Weights of a small model that answers yes/no questions on an image's attributes: encoder norm layernorm.
Rows from block 7 of the image encoder of a small model that answers yes/no questions on an image's attributes, named by matrix and row number. Rows with one number belong to one neuron. Each number is 500 + 25 x the weight over its row's rms, rounded and kept within 0 to 999. All counts start at 0. Numbers have three digits each.
Before each neuron's rows are labels from the 100 images, of 14848, where the neuron reaches its highest value: "top examples" is what is common among them; "colour at peak" is the nearest of a few named colours to the mean colour under the peak. Only what is clearly more common there than usual is listed. The data: telescope images of galaxies (Galaxy Zoo DECaLS).
# fc1: MLP up (encoder.blocks.7.mlp.fc1.weight, 480x160), inputs 0-159
# fc2: MLP down (encoder.blocks.7.mlp.fc2.weight, 160x480, transposed), outputs 0-159

top examples: spiral arms: yes
colour at peak: brown
fc1.216:511467510463526491534506517497508453515512489481483522501513487533541489483508475532508480474488514543500489495540478488453505481522503528513498483431544555510541496476536487474522450505541509491511492490495527502480541495489507506471477501526531525487513476502494545513478475486560488481466514506509521523505502504482473487513548485509473499513475541471523493494525486503561509520486580450502547527529478498506497477473542513472469464510482476469524479527500493505529514512478503
fc2.216:482490535537502515491533498514529550506504493462512478487535487503493477506534493506430512485489459522509491468513509510480556508478503508523542493474479484533514494459512466481476491509507491535526550550481477535469484491515552529498520508435502498504519503553493488458472532493511519517474479515475477514482547528456488550520464515499519550521492509480488486455512516477519511493464499456508504463514539474497469467515490514473478517492526486488519498473498459512473531508485489

top examples: shape: featured or disk; edge-on disk: no; spiral arms: yes
colour at peak: grey; brown
fc1.126:502499501452505529519542458484519493500509460487471496450574494511498498486492499468518473499480488489562527466500485490461525482488505511553522541497556533508525526473551482491471482562485532471479498514511537522514466473508507499486455504476534504491495503485547471508461504491499499536518498487493486514489514511497482512497509514528493520489504557451503498484514468476510493497503542520479474497517509499491482493486518503535542502439501475545487511474450453528524522519509511
fc2.126:487523494504466485505486493521528502490494473514547504510509456555489507507522488473464499520527546506528492465520525507515489480514516484518466504519457495515545534457501528515490512508487472503495563549474500524532461523530561515482495504512505489482462512497525500477476513475508551461501463477493492521522492482462497542481485502513486488531497490531463514536529505546503500495462495410472474487509533519476474443498502483490513459505526474491499531491474476486501503460520500

top examples: shape: featured or disk
colour at peak: brown
fc1.324:453474519482508494456493526482489491500544518484505502492518482468511516466537532487522501523484489513511539487555500512504502508551523496507489531528500481506515493526468518517507496513493479486529490470472506540532519504489534531523542448524453448510483498440522456501507486494549487483465472526494495420509478486502466499533464444479545510509492497467493504453512509482504494499429527509520518489494529494494517475496517494482521504496489492473474507512557545519489517511515488
fc2.324:510521515509516503539492515494478526482427485502560506510503495521550449496519486494522519504457529522495480507487534479449498483511530560531514505491474489512485503451532535517476527515516512513496503469454540528523466542498513473465493522483481498477466454478475519475482554460482518457508481486500491484515495513480511482500505547478465483543466495508502499535464503481513540509480494514482485488538522528490498478525467470454528503458508475509524536482504501509461511486505491

top examples: shape: featured or disk; edge-on disk: no; spiral arms: yes
colour at peak: grey; brown
fc1.149:492504504498508471490530510509513541514459515483457458469524497487510497505482465508500520551487520519510522506519477495470516526492518488517527522508531508452461500471528534497460491466500510525559494495474532521514474522459523453481487516546521496487527480510460510532447472482463484513509501515521498473458491490480460506526509536473493509517490527464464472548471476531531492451480505481460507512521513517484504519475502529491502445496459465532497492478499523452533534469530483
fc2.149:488515471489471486548472477543500499489508470513482504552514484507491450521480469456504492473490481525500519513504498507525505485501538541491520488511466509518528523442470522498497528516481471549503524549509542500503499528506517493554479471538563503435495479471504505480522546498517495510538469507490510566490500520458491479496498489490486461499504490495516510450488477469448496445495468504494479451472533504476487459473509484492513516493507470487503525507466536522513495506516494

top examples: spiral arms: yes
colour at peak: grey
fc1.477:484468488524486546500539486521530474488503491504480511468492501491548473499551506487478507493498543506518525537504530456507534474530495482493511513475510528497547484500515536471547494462520499552465478470548512503484467513523531478485463484475464506505533494476478523495484500517516474476537491455501533457515436527441518493517490501516526491463520503506480522482486494484516516500539532499458527510491500497467460482501501463567476497511542487456510531481515485478507515472496508
fc2.477:496496489501486496534504501485504470522536457524498511526465512492505564468483503467527500523496475491509470450478466486530526480509501481514517508501504499524544476531469467514505493556521493513526481534514500568490449523497530478541487543464550525497498513517464496514459528476500495496515524512469499500496547504516487532519470531517508542487514513469526475524471469508505567487491499476480492505434509483464479452492470494471477492536497497490513503468480501494486473500462536

top examples: shape: featured or disk; edge-on disk: no; spiral arms: yes
colour at peak: brown; grey
fc1.67:486498464469529519519571445485492524515506505518503516482553486518536525470461511539498440511480519508516504489522491555483513470525539461530485514514528477501491487504503477520508489479490501447504471479502535524505480469498508543499456492519476464517492509474503521511469475524492495500496502482530526464503467517487530512543519514498509481443491492462514526500498494445498483499508501508472508476504528488491531481482491520516521471437495488473562470517514464556501536536493512
fc2.67:487492467532472518518492521515492513506504453507563512516523427505471501476537497484470537547509519539538492438467488472494508476535512515510519512485476524542487499501477531523460522519508485512547540488492482509536475532470509488463495498490486501503472536508486484492460531449474524473505509529514510503502516526465483511489461545499514537530504474486496482540512527496476525535455493468468487482496525518512474470511495456503475471493506452500514537521514538479471509492477512

top examples: shape: featured or disk; edge-on disk: no; spiral arms: yes
colour at peak: brown
fc1.101:513483487515489489530500471492480539497515505537469489487511510534440511463488484495511480502464467487499488463524465504496488516545514484513527508533487536513534484509471524489476528493540503520520521486513522522521492471433495504487518522542561474467506472518488556543483459468495490532433497538489505486472487462505552490497491498512480499539514489498512495472469508519518477480458535468502561481483535453507520529509478495503477505485518503438517505512519479493486504477468504
fc2.101:532460502526492488507532462528518472454502531511480504499542496436490501499469525478540516467546507506476521480536480476481502486534493499540477514479530522556487516496525470486506533511540489529512506462470494488449499503519485500495520479477504490461518517504491506488457473468502508473551520553497516456483525494514501504519517493521491561499514506454479476500486496438516520496507516481496506495481504541439476565484476496499483473505504492482500461516526532500489500554503497