From a checkpoint of a small model that answers yes/no questions on an image's attributes.
Model: 9.71M parameters, encoder norm layernorm, encoder activation gelu, encoder widths [80, 160, 320], fusion encoder layers 8.
Rows from block 5 of the fusion encoder, named by matrix and row number. Each number is 128 + 24 x the weight over its row's rms, rounded and kept within 0 to 255. All counts start at 0. Numbers have three digits each. After the name is the row's rms in percent of the matrix's.
# fc2: MLP down (fusion_encoder.blocks.5.mlp.fc2.weight, 256x1024), inputs 216-251
fc2.0 102:123109156134126128128113158169125131044155160187133170100143123119123173131117123097108146124089131112132156
fc2.1 086:132100165131138105117102100143122112093126112120117152170124133145184165142116144147138149135076118120119171
fc2.2 063:103123138117154114144142140175129128121156124125139152123130119091112130130123124155136124138112145109134130
fc2.3 114:110115116126136122127130174165123122052117165174132138113159118098120211130138144097130141137130142126133157
fc2.4 068:123095072129118091099078189144148136121155203109097066133111134120121113117127119121142120083093136090158112
fc2.5 064:103149079115113131121101115098131094171141139092128119148078123123145142150143149102109148105129125131118132
fc2.6 115:136113079118107144124115127097117129128132103120139102174123146143142160141128122130128117130132134141099137
fc2.7 082:117121170111116115130139154124130128110124164123127173106136136136147106142118106167113138131135141152134119
fc2.8 065:140109076122118125148126120109102105140141124086159103127123139128110101186106135113152113138163120146148099
fc2.9 071:129145072116114127139111124137137134149123129121115078180101128153161112111126128131133143122162113127130113
fc2.10 132:135113108146131127132124150143137137044159166194137194136162135131116116130128140114125123138074126069131101
fc2.11 119:125123136146109132183149126157131136157136139139141184138154121125130121201145143124128132132148137153174155
fc2.12 065:123108086149147124157141169109123134135102160154119108149119116120150120159140143108106119117134126147108138
fc2.13 101:134101192153125144125131151092131110048141152255134160118131098127135153134156123121125145144081151115110152
fc2.14 120:129158161135132119128148114102133127107130114146124115116118116142123172034133156115135138124104143124101141
fc2.15 111:111100114126128135130124150141133123056159182167123129139128163142125088122121136112168130117123128101120108
fc2.16 085:121140177122126123103138105117120137155149097090100130151088116133091130138138130138115112144121131118108148
fc2.17 059:097102184138158192116161121087112104111140133164142128123115133084128112109126125120114119149106134126118108
fc2.18 080:136148071142090106162138124140135137216134106172111108118096113115115159142105094135122124139105140133146133
fc2.19 092:143122101131111136100135136096126143156134134125139049104097120110120092171127116129130128118126150159104120
fc2.20 067:111101182103160113081140121139146145133137158085131084114109124139120133139107141150139123110104122065138128
fc2.21 098:133133106089134116144147113168128144123138114147143113129165107136133161121105135129140119139094133091120165
fc2.22 077:113119038101093133108146112081121120184136120109150050132131130118108111111117124125088126149135150125149122
fc2.23 067:104144191133126129148146114166156091109124144181123138139160120147116133140110118114137126115117126127116138
fc2.24 066:128109098097119142137101098141143106164108132135142108127126120111134102144134134131101126149134134168127156
fc2.25 109:119099153160128142138100141129125108084160085165096132169101109120140174127126178119095126132100133091125151
fc2.26 092:111131201140118119114134156100150126141162157178144122195119151136112133161129142131118122131118124157125148
fc2.27 109:138097156114149156102127133130095112086140143129134122119134104147125117146138155110089128133112127149103149
fc2.28 064:160140184117109121122133131117112131125132164147132138097133123126114121142161113162118100124117164129139123
fc2.29 071:152124197128153124149128120125121125110125101146139176111137144110096115126097115139140159128150120114117150
fc2.30 099:121107177109144139083112131074131112114136103164106130142084154114101058133134126106096112134124107125104118
fc2.31 105:161128106134115134133138098157123118061166111113110112104118132115117109116124151125131137133089131065095158
fc2.32 073:135093146144144106117094147160111124091138129115131115112136125137149155113131153077172114118078122097127141
fc2.33 144:126092121125131132087121144085082156055150128098105062110127171136139103133112104109134122124115116120127096
fc2.34 127:103123177133126105106089122154109111117093133124130136197127108139121162118141167131110119126108133155144133
fc2.35 098:110136160099131129079139160075115144112142100107135092149113148127102092085130128104146139122141114119067122
fc2.36 065:098144234092123144091112123131105118085116091113112157098119143178164160112128093097131133121059179134105143
fc2.37 096:129128053113143134082153142127112138104118152191109130117110129115128129097105104115116124157099128088139130
fc2.38 059:147120197123137143133167127103105123080130127127126139079131127153170144145123131104144086125104107099115129
fc2.39 110:143148151130112118133099107126143119149163063103125140159071121135147131094136132130125148121073145103150138
fc2.40 068:122164108132127118163145141128108126135100167079134074114151153133052120120134133147098110119162146080151113
fc2.41 067:146128024154130125132129097083152110158129116116105083125142139123079091108138131120101115127146150124122087
fc2.42 104:140130115134117160142146120097156108121110179099165094155135154131126107133111166145123124125126127140107128
fc2.43 129:107116136133139147177164112129124151163116143116109108136168077106112168133115155102141126129146136072158149
fc2.44 066:129136203144143119130147129156135169074143140152120175148147120136109168106136123113120155122147105106122135
fc2.45 069:143114106141132148112119139090104146154139103124133089148097139171120080108120111123123149156101127108110120
fc2.46 099:104127082142143131083100135143125122068176153170138203107171126122141112150132119138124138124115108160124140
fc2.47 073:107127073120133133105143135133130126180132133142117062166106111103118123107145125119147130139161110137140138
fc2.48 116:132141106099103145135156121093146101164116130138135123140067138109100067150135149135117119122119136149120106
fc2.49 130:110166132114126131095150138141126130158133105141121069167105112132147138114141118128121129133121120090132167
fc2.50 061:139151129127162131127149132109111117105129140144118074123119109102161146117109119127144099128078135104166127
fc2.51 065:111157049117148124142115137117111125167119117116125071142143124126111112140129122126168133142152125147129123
fc2.52 064:089130121134123119137128138134115136062147082184129132114134158163141155124086157130139135158122121109110116
fc2.53 061:148119191131132116136175149173127115111087100125085130105171152119152125119116128152116134148116111115130145
fc2.54 081:132137178135141102176129132167142136156132122134149184141156135114168122122137126127152131118062112113127171
fc2.55 087:098126173123114127152125096128129109141105122138147154112120128116137142130104126103113127138126110120131140
fc2.56 117:134144157125126120084091153124132124138112070133108108142125114123129167130122122134137119111125134094132132
fc2.57 090:132139127136115115130115122144146127063148083165131191128137142126119149115110134107137114123097142134120128
fc2.58 077:125079133138106113124115142135104129109146143114122085117117125116122104116110103128132127113130132076143122
fc2.59 066:149119131107109096133112103082160128143125082143139222074138132124151103141115126121074123108134125131139142
fc2.60 081:104091195145136105104117127149110128092090148133115157128171092133162137142138131109128119126096128131116097
fc2.61 090:117101133147120143204130145089156125133171107127148146209133128112134128143125150086122122148131103129141138
fc2.62 121:104150104122117118158126122143130137139125137148136179137120134139126158152137123124097105127091132175148124
fc2.63 082:147139096136120112110130131130150149183140112150132093157123129137144141112144095146106120126154119142131099
fc2.64 066:127137071127132132108135143110112114142120103119092059139100120124095152132119093133147126129128126132136089
fc2.65 061:154200119123121136164131124169144116132114124141136121115095117077114101165135156129074126148133135137090119
fc2.66 084:136137160125122120139118099140134139131138132137137156181126126139185140159128143132129108131139115136139103
fc2.67 111:128105147136145115131067148167128135137124155111119163129114139091141116155118110141133125119204119152145122
fc2.68 089:105131091114123131137135122089119124141162152183142079115100129112129157157117129120153105143099120080132130
fc2.69 075:110149197107139128144136131123144127202149160141111126118171140111109074137122145129103125107093123150143103
fc2.70 064:131116183143115148135125124148138088046111109138139208104121147134131141106149105100127147124092148142108107
fc2.71 099:146154159096118113154140135153124138093080112093133154114144158151112164135100113109149126120112101142085117
fc2.72 105:144108141133127130094128139155099126139128123069129052147094155118131109098133137129125131117126131095107136
fc2.73 078:109154065128137132139160135146119140099102185165139089104161124125133130120131103127131113131138124128121147
fc2.74 081:141135114118113148124151115141133129132107116140106150113129135134129091114122146139111128126134137117122146
fc2.75 073:172087123116134126153178118130109118188108139093142104153092125113105088154133128172098110148146132133126079
fc2.76 065:127146145131114153073138141143120135145150108120136080139084126161138104134110134121109113133115115122136175
fc2.77 138:114123125151160107104113112155110126162090117113121100141127092114137131138127130129111120133128122104146111
fc2.78 096:112139127140127169095165138127114122131147160179127130058135120132122098155138098133110122122151127096146134
fc2.79 107:117142165105130125133113099159090107125120135079109068118122115112136169127115116147140116112109109132126152
fc2.80 066:129140113112149106094122127168135144134087148084134085118100099128113132102142105122154164150135136157139089
fc2.81 108:131121049122128139100135122096107117160143123166104165118127123125117129140118122093044134114119122152117114
fc2.82 071:143116206120126124156128092141118126096113115089120181117153119128154128116126124132143123133072126103135135
fc2.83 065:145122176128117117153113127131124117109118109113113189121149107108137140128152101109148136094092077072141147
fc2.84 124:135114153136115161124127133107165124114160119184129176160112147144166127099134151133088142129122140108146132
fc2.85 063:117122076116124141119124132140126103160108196094126080130134132125132143128132136124163136122192099138122164
fc2.86 097:139135147127125142128134110116130127152108075119133040134096140122156139132125145118120121116112126151142150
fc2.87 082:125141092122134134108136103136126120183143149158117123121115109110139161141173115153123120111130134145126149
fc2.88 081:124151131127145121120144120108142110124149084175121164136120144126094114148159103118152129137118150125132147
fc2.89 135:127109081126146123129129128158132131165060122114133145125147111106135148171121114114085123114142141146159139
fc2.90 068:148166153097128152141143107140096141083117150101162132138170157150097163114138114133094138112128103080103142
fc2.91 073:144118114134142154126136127130151127072127179129111112106176140124110104112127128109132106111153136126136114
fc2.92 065:107112160148124120141135137126141122165155100114121061175109139147134138112114155136143131106137150087141133
fc2.93 086:135139132129133119150132134182135146165124172148143110156166122143158129129140135128154122150144146176155146
fc2.94 075:105148188142122135150169126143125125150128104152122167122108117120149110105131157136111126134115134122113125
fc2.95 059:109138079152119137123137118124150087134108120128155023109134122113098111164120125132157137146123125123136135
fc2.96 082:124106067127105124125106086089128124158103100106130114125125123143139129122143119137140115137135130108111130
fc2.97 111:103093160131140128094121178145119143091133174188135144078141116119111119139143134103140117115119126125130114
fc2.98 091:138109058122114140118133119121140148144105148096135146105126139141125100156104131133123099124121129164110127
fc2.99 082:107150158094123127151151108084133110160139111119107171153118099119159124111108140132157120143124137145163200
fc2.100 082:113134171135116136146160094133136123111151133151124167117153139122107110144135163123108148128127137113134155
fc2.101 117:148122126126124125109128140120120144186161150105125096123122141141109100141123106121115121102168119140152102
fc2.102 079:127133111133140143093133096116112128126105139110149106116131137164091150131116105103133141125128145137134099
fc2.103 151:098139140140118126119128118107086125110118143134128118167116129139153149122121113123147124143125132109117127
fc2.104 078:125137079103147137126094091139121117110123112075118112141140135137129125116131143116118152129118102120138124
fc2.105 061:121147088144107104157151136181156112132112156152112073158129146136134099110136146123148149131161125149108144
fc2.106 075:139125082153141105096143105074119122128189174147096110117119108110162110168135147112113095130128142109132136
fc2.107 081:143144156122137129156117137100123138141147099148111209134097131106140154139145141082076139114121124151112138
fc2.108 069:144138099134111111115153148164114139126123151087116055135148118138144145140153149155142105149151101134146116
fc2.109 068:142112052135150117116108132119130115150142145085135111133149133138093118120122128116118129128154105105118133
fc2.110 096:134079139138112130110097126105148117143149103114142107128109123120065126123096154101100131143112134091139148
fc2.111 078:116131171111130133170120129157124116089128150146124125103125150115160133138140156115154130157125099112130122
fc2.112 166:129119064132110134153108114138147119114122145124142186155148114125116155125113116129136112122122135127137139
fc2.113 372:141093096113138148095096139084178140087144119110149131134098178152110079123122145137116137121111123143113102
fc2.114 107:121159144135116131103144145167101124109162164196104047106118107102140140129125123116145131091117163149124144
fc2.115 079:114123155124113141093100137103129133128137132193154159178123168121144154121135140130158125139114120137100132
fc2.116 064:119107075128115124169144095146126133146072144150122102175148102128171078125126141144133129122103125169121124
fc2.117 076:142128205127121131104139114104109116071148067128123167084120123104117121123138131129105130111060119124112075
fc2.118 100:128144194136132122135131104097139132109097126145134167126132106160164183110125122128143132146117148160094134
fc2.119 120:116191114116136132134162140127131119222130148072118026056160156136085145130090132154108137113139121053165141
fc2.120 116:117135103141124133106115126074146121137176079103142081173060144171138079116120139129087144114123148157131122
fc2.121 149:120137157150118111126153137182082125132165148156134128138142102118165147158143128133138124122125131131132168
fc2.122 059:095134074118126109112110152166118153106117146131144103118124116162108129149127115130141134129167090076126130
fc2.123 130:129120058120112130134098125079161132097153144151133134181114131146129094156119157143109141125116102151109102
fc2.124 080:128126096106111116114181140173113098161127170150125096170112123136128135145149129127111117123115107077120141
fc2.125 075:119132175112140105122116140133115139046144144107126152128147129117147108099100137105129100118082108119122139
fc2.126 145:130148183138136106105145142141113140123153090145122107100114111125123154111137126126153129126124133111150167
fc2.127 096:110121193137146122112137127105117128140136080180109163188110103146107152132131135122140139128094143097116173
fc2.128 120:130108151130140138169124115134125110134103128140142201173126109129170146160141130107157102124126138166154128
fc2.129 063:120111154139127155103152119147131108065107133167140129109140116174097078098124119129103119133115145141085126
fc2.130 134:120171142134152123135136135140117108124109132126158175151132124121134122128137120135131124146134143142144130
fc2.131 063:126130078149100139113124119116133125132139134130105094138104145147152110105114134154097138166138123153139129
fc2.132 102:112133096099137129155113114125159129115130109121155181144127149104139116126129129116149122145119116113133098
fc2.133 094:133128074122128144144143092125133121156179099108111126118105134106092084128147121130141137137178128130139255
fc2.134 078:120126130149102134107130119098115112088197132144125148084099132137125110114160140141146139124086124133146123
fc2.135 065:129103070131155116109093135119102130084141084145079146087102123135127137086118099105090149119093140123156107
fc2.136 127:103086127150128142103094139167114136041150139139102126041123141131137057127121162134127139140129131117137132
fc2.137 078:135111107137123146107117171122119142046112104123135137070141139128151133138130128136110175124106144127109113
fc2.138 086:112130100130128151126128122113121136196111137135141083164102141112119103135134127120131097129133123139157115
fc2.139 091:139125166146099124102120120125117131104101126101142092172105113124136128123127148119135126119132113121106118
fc2.140 118:148171080104103122120128125104134139160100114092119081093076126117137056121136127164124129123124118162126139
fc2.141 083:126096094125142126082101168128105150057137149110095119080131151133122131144137132114172104152144083157136129
fc2.142 122:139117137118114149076139148101113112083115132106131108156078123127147127089142100110107110105114149129090136
fc2.143 123:135122082104124144140149120135115127175098064099101169120148123132118163133107112104122130130116118054146132
fc2.144 069:109121078125129150134091125128134147136141143118142077139133143110121094132106131128144123128142132132118121
fc2.145 088:128128152129108098162143106118129148075106100149102188150123123108143149118121134131140135139119154134134144
fc2.146 111:139109052119149129117132118118103135155105109113165076123131121154134138124124132139116105128133147124118122
fc2.147 092:146114139134133107117144159127130141118126110105125145161125105130129130124142146110136123113130128177119219
fc2.148 091:129159148123139120128134122147146135202084113072127058159115132124104088111121125117138131112187095121157124
fc2.149 077:151152230088135123128135098102144091124117106152156182168144120149116135101114110139135137150068105134127168
fc2.150 096:138122186131122122140131100164111146176101114138116084158105114128113133094119127099186125124125142145123148
fc2.151 086:131113237117116121103095156148113156058173128161130176147144128142160154127142123100150113116078118123127142
fc2.152 128:127158166137140118113132132118146148105174105135143209134133140132150135127145122160123113132106119132161114
fc2.153 105:158146144118127132105140133109151142151134130149149139166106122158138117149131139152120136149132138180159151
fc2.154 129:147133135141113152109110139085167125120192119191117127157093160134128079115145165122109123142090151185108123
fc2.155 098:133115066109133151105117109128138129142157103131118108094151116131105097138129123119091146144147113142129133
fc2.156 123:115111171116123121115081139131128158069173113136127126182104111132151147143152130102143117114092117135143123
fc2.157 267:119167138124129111150153125166106121202108141132119103121150096123140179128131118136130123128162134110131141
fc2.158 105:143157144141115120118121122108143117131156094173140174123117160124138116127140147150110134115064135104146165
fc2.159 070:125099149139131119135116120138145114098126124173107153083168102119125086102148129139138138131097124107138161
fc2.160 089:113135151145140136124128094161141128177132123144153141155116126103132106124112111129080121121144135123121110
fc2.161 067:133152111121091139086141128083104126144152147157113096105064167113116088121119101144089103137122137106166089
fc2.162 099:101089232126143135111116142145123128087116130132143145186117119113154133118152117103144106113157131141134131
fc2.163 079:132140213135138118142141107175141138127122127112125056169105129108163201119137159123133103130143156151110131
fc2.164 092:147185125117127128146149106080141116156160121109134021104111121132096152134123102144127152094138120097099130
fc2.165 107:133168118137124112145128107201129134103133149125130150133134094120120167127137111150151140139092143171139167
fc2.166 063:097132205114103110116130110152121123113146143139161168158136139132179163159128128134127139147122110141117144
fc2.167 110:126134130129110112140121140164114124106130128105104154061144109096119107121116115129128150127125125129125113
fc2.168 086:107126076148142126113115097131144121128123140144142083103093119127115080098114134129159126131100143125113118
fc2.169 066:135122160097152118120149132142120153131144086108119157124125095116129149102122145115106124128102110115124123
fc2.170 110:129121087101125136131152115085116126246169114112118061132112122138097070134140147145126128149131139102132121
fc2.171 100:137135131121123120110116117111094105167160135100116068171100128118113129119138101141119086134131093158128138
fc2.172 120:106129128107119133151145135152134130170110184076133094110180104125142117147115135141156126127255125128168182
fc2.173 079:133120053112122135121137120131143149141109132099130078146111117123105130155103137124090107128140132123122116
fc2.174 061:120124076117090083140121123153129103176128124111126121136105118127101147113072107114111123116169129152118162
fc2.175 078:139182129127146114108154123123127134134161142137134120070145120119095102129151106139171135130115140098141105
fc2.176 136:120148133133117118153139117098129118064157141124112129126134115122149127115138140129150124127188150168092177
fc2.177 124:122141093136124126092107099143126130157189074178088126123092095118134135101133118132095132144119188170160153
fc2.178 068:120119112118116120136136143098134140140126193143123130090144157115109110110118122123110109141118151098170125
fc2.179 102:115109080127140123102109127127098115126110152078125098143150107101111134124095119103121125142160097098121095
fc2.180 070:130135191107117121086097120108150115102144105159141144118094128121120148123155140128133123166107124133104179
fc2.181 105:119128108112102123141138132145112121158103189120160109161152125105131133154134152136162119111146145165113145
fc2.182 232:127165159124129111148139106187087125170114132140097120116137091116165183124134122129127121123140132128133162
fc2.183 077:151122143116117107137113143157103090219087141139088101171128123133111166149106148110115122094147148142143198
fc2.184 103:130132143132123076081136143156110139171110100067116115133131126133119144122133131124147133127165116068135125
fc2.185 095:129128060120138106097135138113138133191124130157118131114091111135076129156131128143113134150153119139122127
fc2.186 080:140130107139113123146093113093140128109089123138162154127116151132132138131106142144105121115147145140139080
fc2.187 069:117139169139123131103107105106106126068113098112112167136117118126144144131124133117135112116092112161104121
fc2.188 143:139134107116106133145164141136116128186111159083121160092181150110099114120101120127086124114136124127131101
fc2.189 118:122133148139123119086107131091159133104166124204137165188116138147114128112138140104115127115091135179141101
fc2.190 099:118134123123145146097100127132124126097142092164137155106092111141123154139142101104107138126096131146140150
fc2.191 070:117111189110125125134127136121123125088149131117111160133155110108105109111112156132139138126098104152157119
fc2.192 064:158132067133134160072129166115139125153138129123135086083110138120121106114174164100114124118142101125144133
fc2.193 064:123167075115122108150121117149137131158150120113118098165136125109134146119144132151139138153149132154133111
fc2.194 066:115172182156121105118144163131129103103104123114126180107138107144124136169153126082102141124126142151102143
fc2.195 089:128124127112145136132152101099147136111132121146117122121137158134063115111137141151150134148167108121109125
fc2.196 136:125141146120128128163134128135152114121100119140150126160109131113091100122140125148148127136113125142117120
fc2.197 107:125137162122126125120113129133146135138144142152144124039106133143098112131129137137100136138134131115143089
fc2.198 072:125123075146121147062096112086099127048136127134134048084102133095096124079118119118143122130116135102143129
fc2.199 082:156159130138128121117111117075142125144170115097141117122074140129120093129132143136135114116159118142127112
fc2.200 065:098140218133140127113129137122108140107100094159123145114138099124126133155123123156126095124087140111123121
fc2.201 087:115138072108123126125150130113133125144112132127154170060116174139088064116110140132103126103135136157134090
fc2.202 099:131158078106148143128149130135125099183086138095119111125167105109102151134112104138091126131173138119128134
fc2.203 077:122118129111157138133108146166136120121097147109125031110130139142121138151123145108108123108167130094105108
fc2.204 117:127138079146125138134119114108133135158117132125120117124094120143086107152125131107114143107163154142129134
fc2.205 073:108087174128124153105090151147131132130112137053163132151130119139155140137124127106087118137145103149129114
fc2.206 119:141117078134124126123120163145141116061099183130124188097131143110129127111131112119129138114116112142113154
fc2.207 082:140128204121114133141132145128161103131145158151146194178135136118126156131149158136105136128115124157132146
fc2.208 148:159133118130116154118144124085141140179181108095134129084131163162084082108129119136147154133129128112108116
fc2.209 121:118122130117126116100137141153099131061089202148150066098155131112131145102120142116121128127110115129104157
fc2.210 075:146146097110123123169149099150116114152165165136123184089178115149106120167133150147124117132147161121143130
fc2.211 096:138095098147135141156108151132136114137122120151100148107139139113122114123138130141118155124105123108088126
fc2.212 085:116106152146125141110126136092116138048180153152121160140124121125147091192149138109113133140144130133129135
fc2.213 072:144139075123128099135117142158137120156096119143130053130182118106143155146131129129118117116127104151123127
fc2.214 078:124169075147128145120120161179098128178128160107107156138149109102114160152128133106125144155120109145142160
fc2.215 073:135145187144104106150138131151105100118145108148107158162169116116145140108133108170171126106135094158101164
fc2.216 073:121135064134125108128101114162103120126135137106104082132165112104144168105129129141188128104153166130140101
fc2.217 065:158162059107135137100142127108122139197168146100124095142075156136143122109156140133168138143143149152137143
fc2.218 125:117142201120103134127163124127138131138123097159140182170099120112121114113146146117097131147110128110121130
fc2.219 066:120124077126124143140135130108150118106144122150150099139090147124135093150148118129141130134137126152138132
fc2.220 092:113127123111113137096128112093097148120100126075112099130114126138133139131105116115114128116102114138130081
fc2.221 057:120124141110087110139106147134126119085105139122151110146166115128136119137152169114139114165117120130155152
fc2.222 080:152145149136129138138108125095142146133151082151123116112113136142128128101102108134157128111125125123141086
fc2.223 104:111124118124116126164138148136114118112164144160123172092157131124117129108124133115158137132119149133156120
fc2.224 091:104145089117140125113192150125135125160137164130146086130115107141116151139125124148105111138124143114184110
fc2.225 069:124147220081148120116148128141106140109127124123115175117155122120158130133094120129149159130111119102139125
fc2.226 081:167134150113130112137107124135137115071129138123152207124161121113119090139144141141147137103122139134122134
fc2.227 133:141150111137139128102104129143104141157107122110133104148112117120137148147130134112117133108127118112140114
fc2.228 170:105140115140133123125148119124087117150144116125122085102106106123126141133118131118122136134130136080149148
fc2.229 098:141119118156133133139153125120138130158128071118104097126110138130118176124136121105113103123146136130120130
fc2.230 089:129131167147140137159113126158121114075114128145145122100175122131162156116125128152106129096078124097105140
fc2.231 094:118107068152126120107138148136109132145118130079126134084132122138127141092108102125099145138116139108115123
fc2.232 130:151147159146137137127150122103125140147127135081116157114123117110118098114133105121151132102131125100131116
fc2.233 110:123119193126129122108127164098113107040164126152147108117110155111151118108122149102146127103107139106088128
fc2.234 066:128132083150167119189155133128087122195134130116135115140118141110165127101145120101146156131152133145156119
fc2.235 083:120100194162142141074122136102127111127152075134156092147119151134134132102133120081068108115156131137108125
fc2.236 076:162124118116123146120122192154145112130090118162105118115104135090094148122129143126134159120139139091120128
fc2.237 063:113130194107121119167110138165143163109129105160127132128153146114117155133131121148142125142088121086124151
fc2.238 251:114177157129128112138157117168093122162096135150114126114153096106144182122129108131148135126135133109136156
fc2.239 077:121125113125105129148137117200114137092111122178108172147127101140148144086140128145122122153110139152123144
fc2.240 122:120118153100136130157131081139128138184111148104146156139160111113146127151139111136155106120135134185160115
fc2.241 079:136107123136128133101138154098096126088142108182112066154085133125138135124144111128192123118028141127112162
fc2.242 124:131180194124121112183123160165143094144117155165111149147141089094128157142151133123143118124157137154127166
fc2.243 069:123127086125157126140145161051107144158155109121125090146135125092130151133109124123154117115166130120150102
fc2.244 069:147120153132130118093104107098108120062120152100159195138123149130153166150102083096066128132133097131137177
fc2.245 203:114169148130127112105141138133093130131159144173140073118117131138158157127159138108115126103136132166129171
fc2.246 066:138100168123101127144110137148103123183157101117168204150157131159137159165114147104140115101113109140116142
fc2.247 063:120135208129140124115110141156104112150115126150168144134135110111159174134137104118120125097148152133127128
fc2.248 068:124118156123120137125117132107131128081138111134128167114122124133140081130120158112069162166107135149127115
fc2.249 068:138096172124115143126146131108114125119092116159123151104143113117146114096103130119118149120137123120116161
fc2.250 130:103119056108112133146121105124133141228153105103137098118127131109099141124133144124098122119145115118143113
fc2.251 064:126120169123144142181164132125145135125146131144148105143167106140148176082111128146159141111123166085113146
fc2.252 071:122130199128147115134145105100166111172176087147094117133136104139158098150127130127134133126098125118128139
fc2.253 067:133111180121131121147144132137110140070131084137113171117125135130147114087119117118165099148111138100150116
fc2.254 063:159124218151134123157123125123096118117125129128117166111131097123118156127139153094140165130113134112127108
fc2.255 108:139134089133141118181119107126148126160079133124135203143133116109124155137118127136112130129119138173132139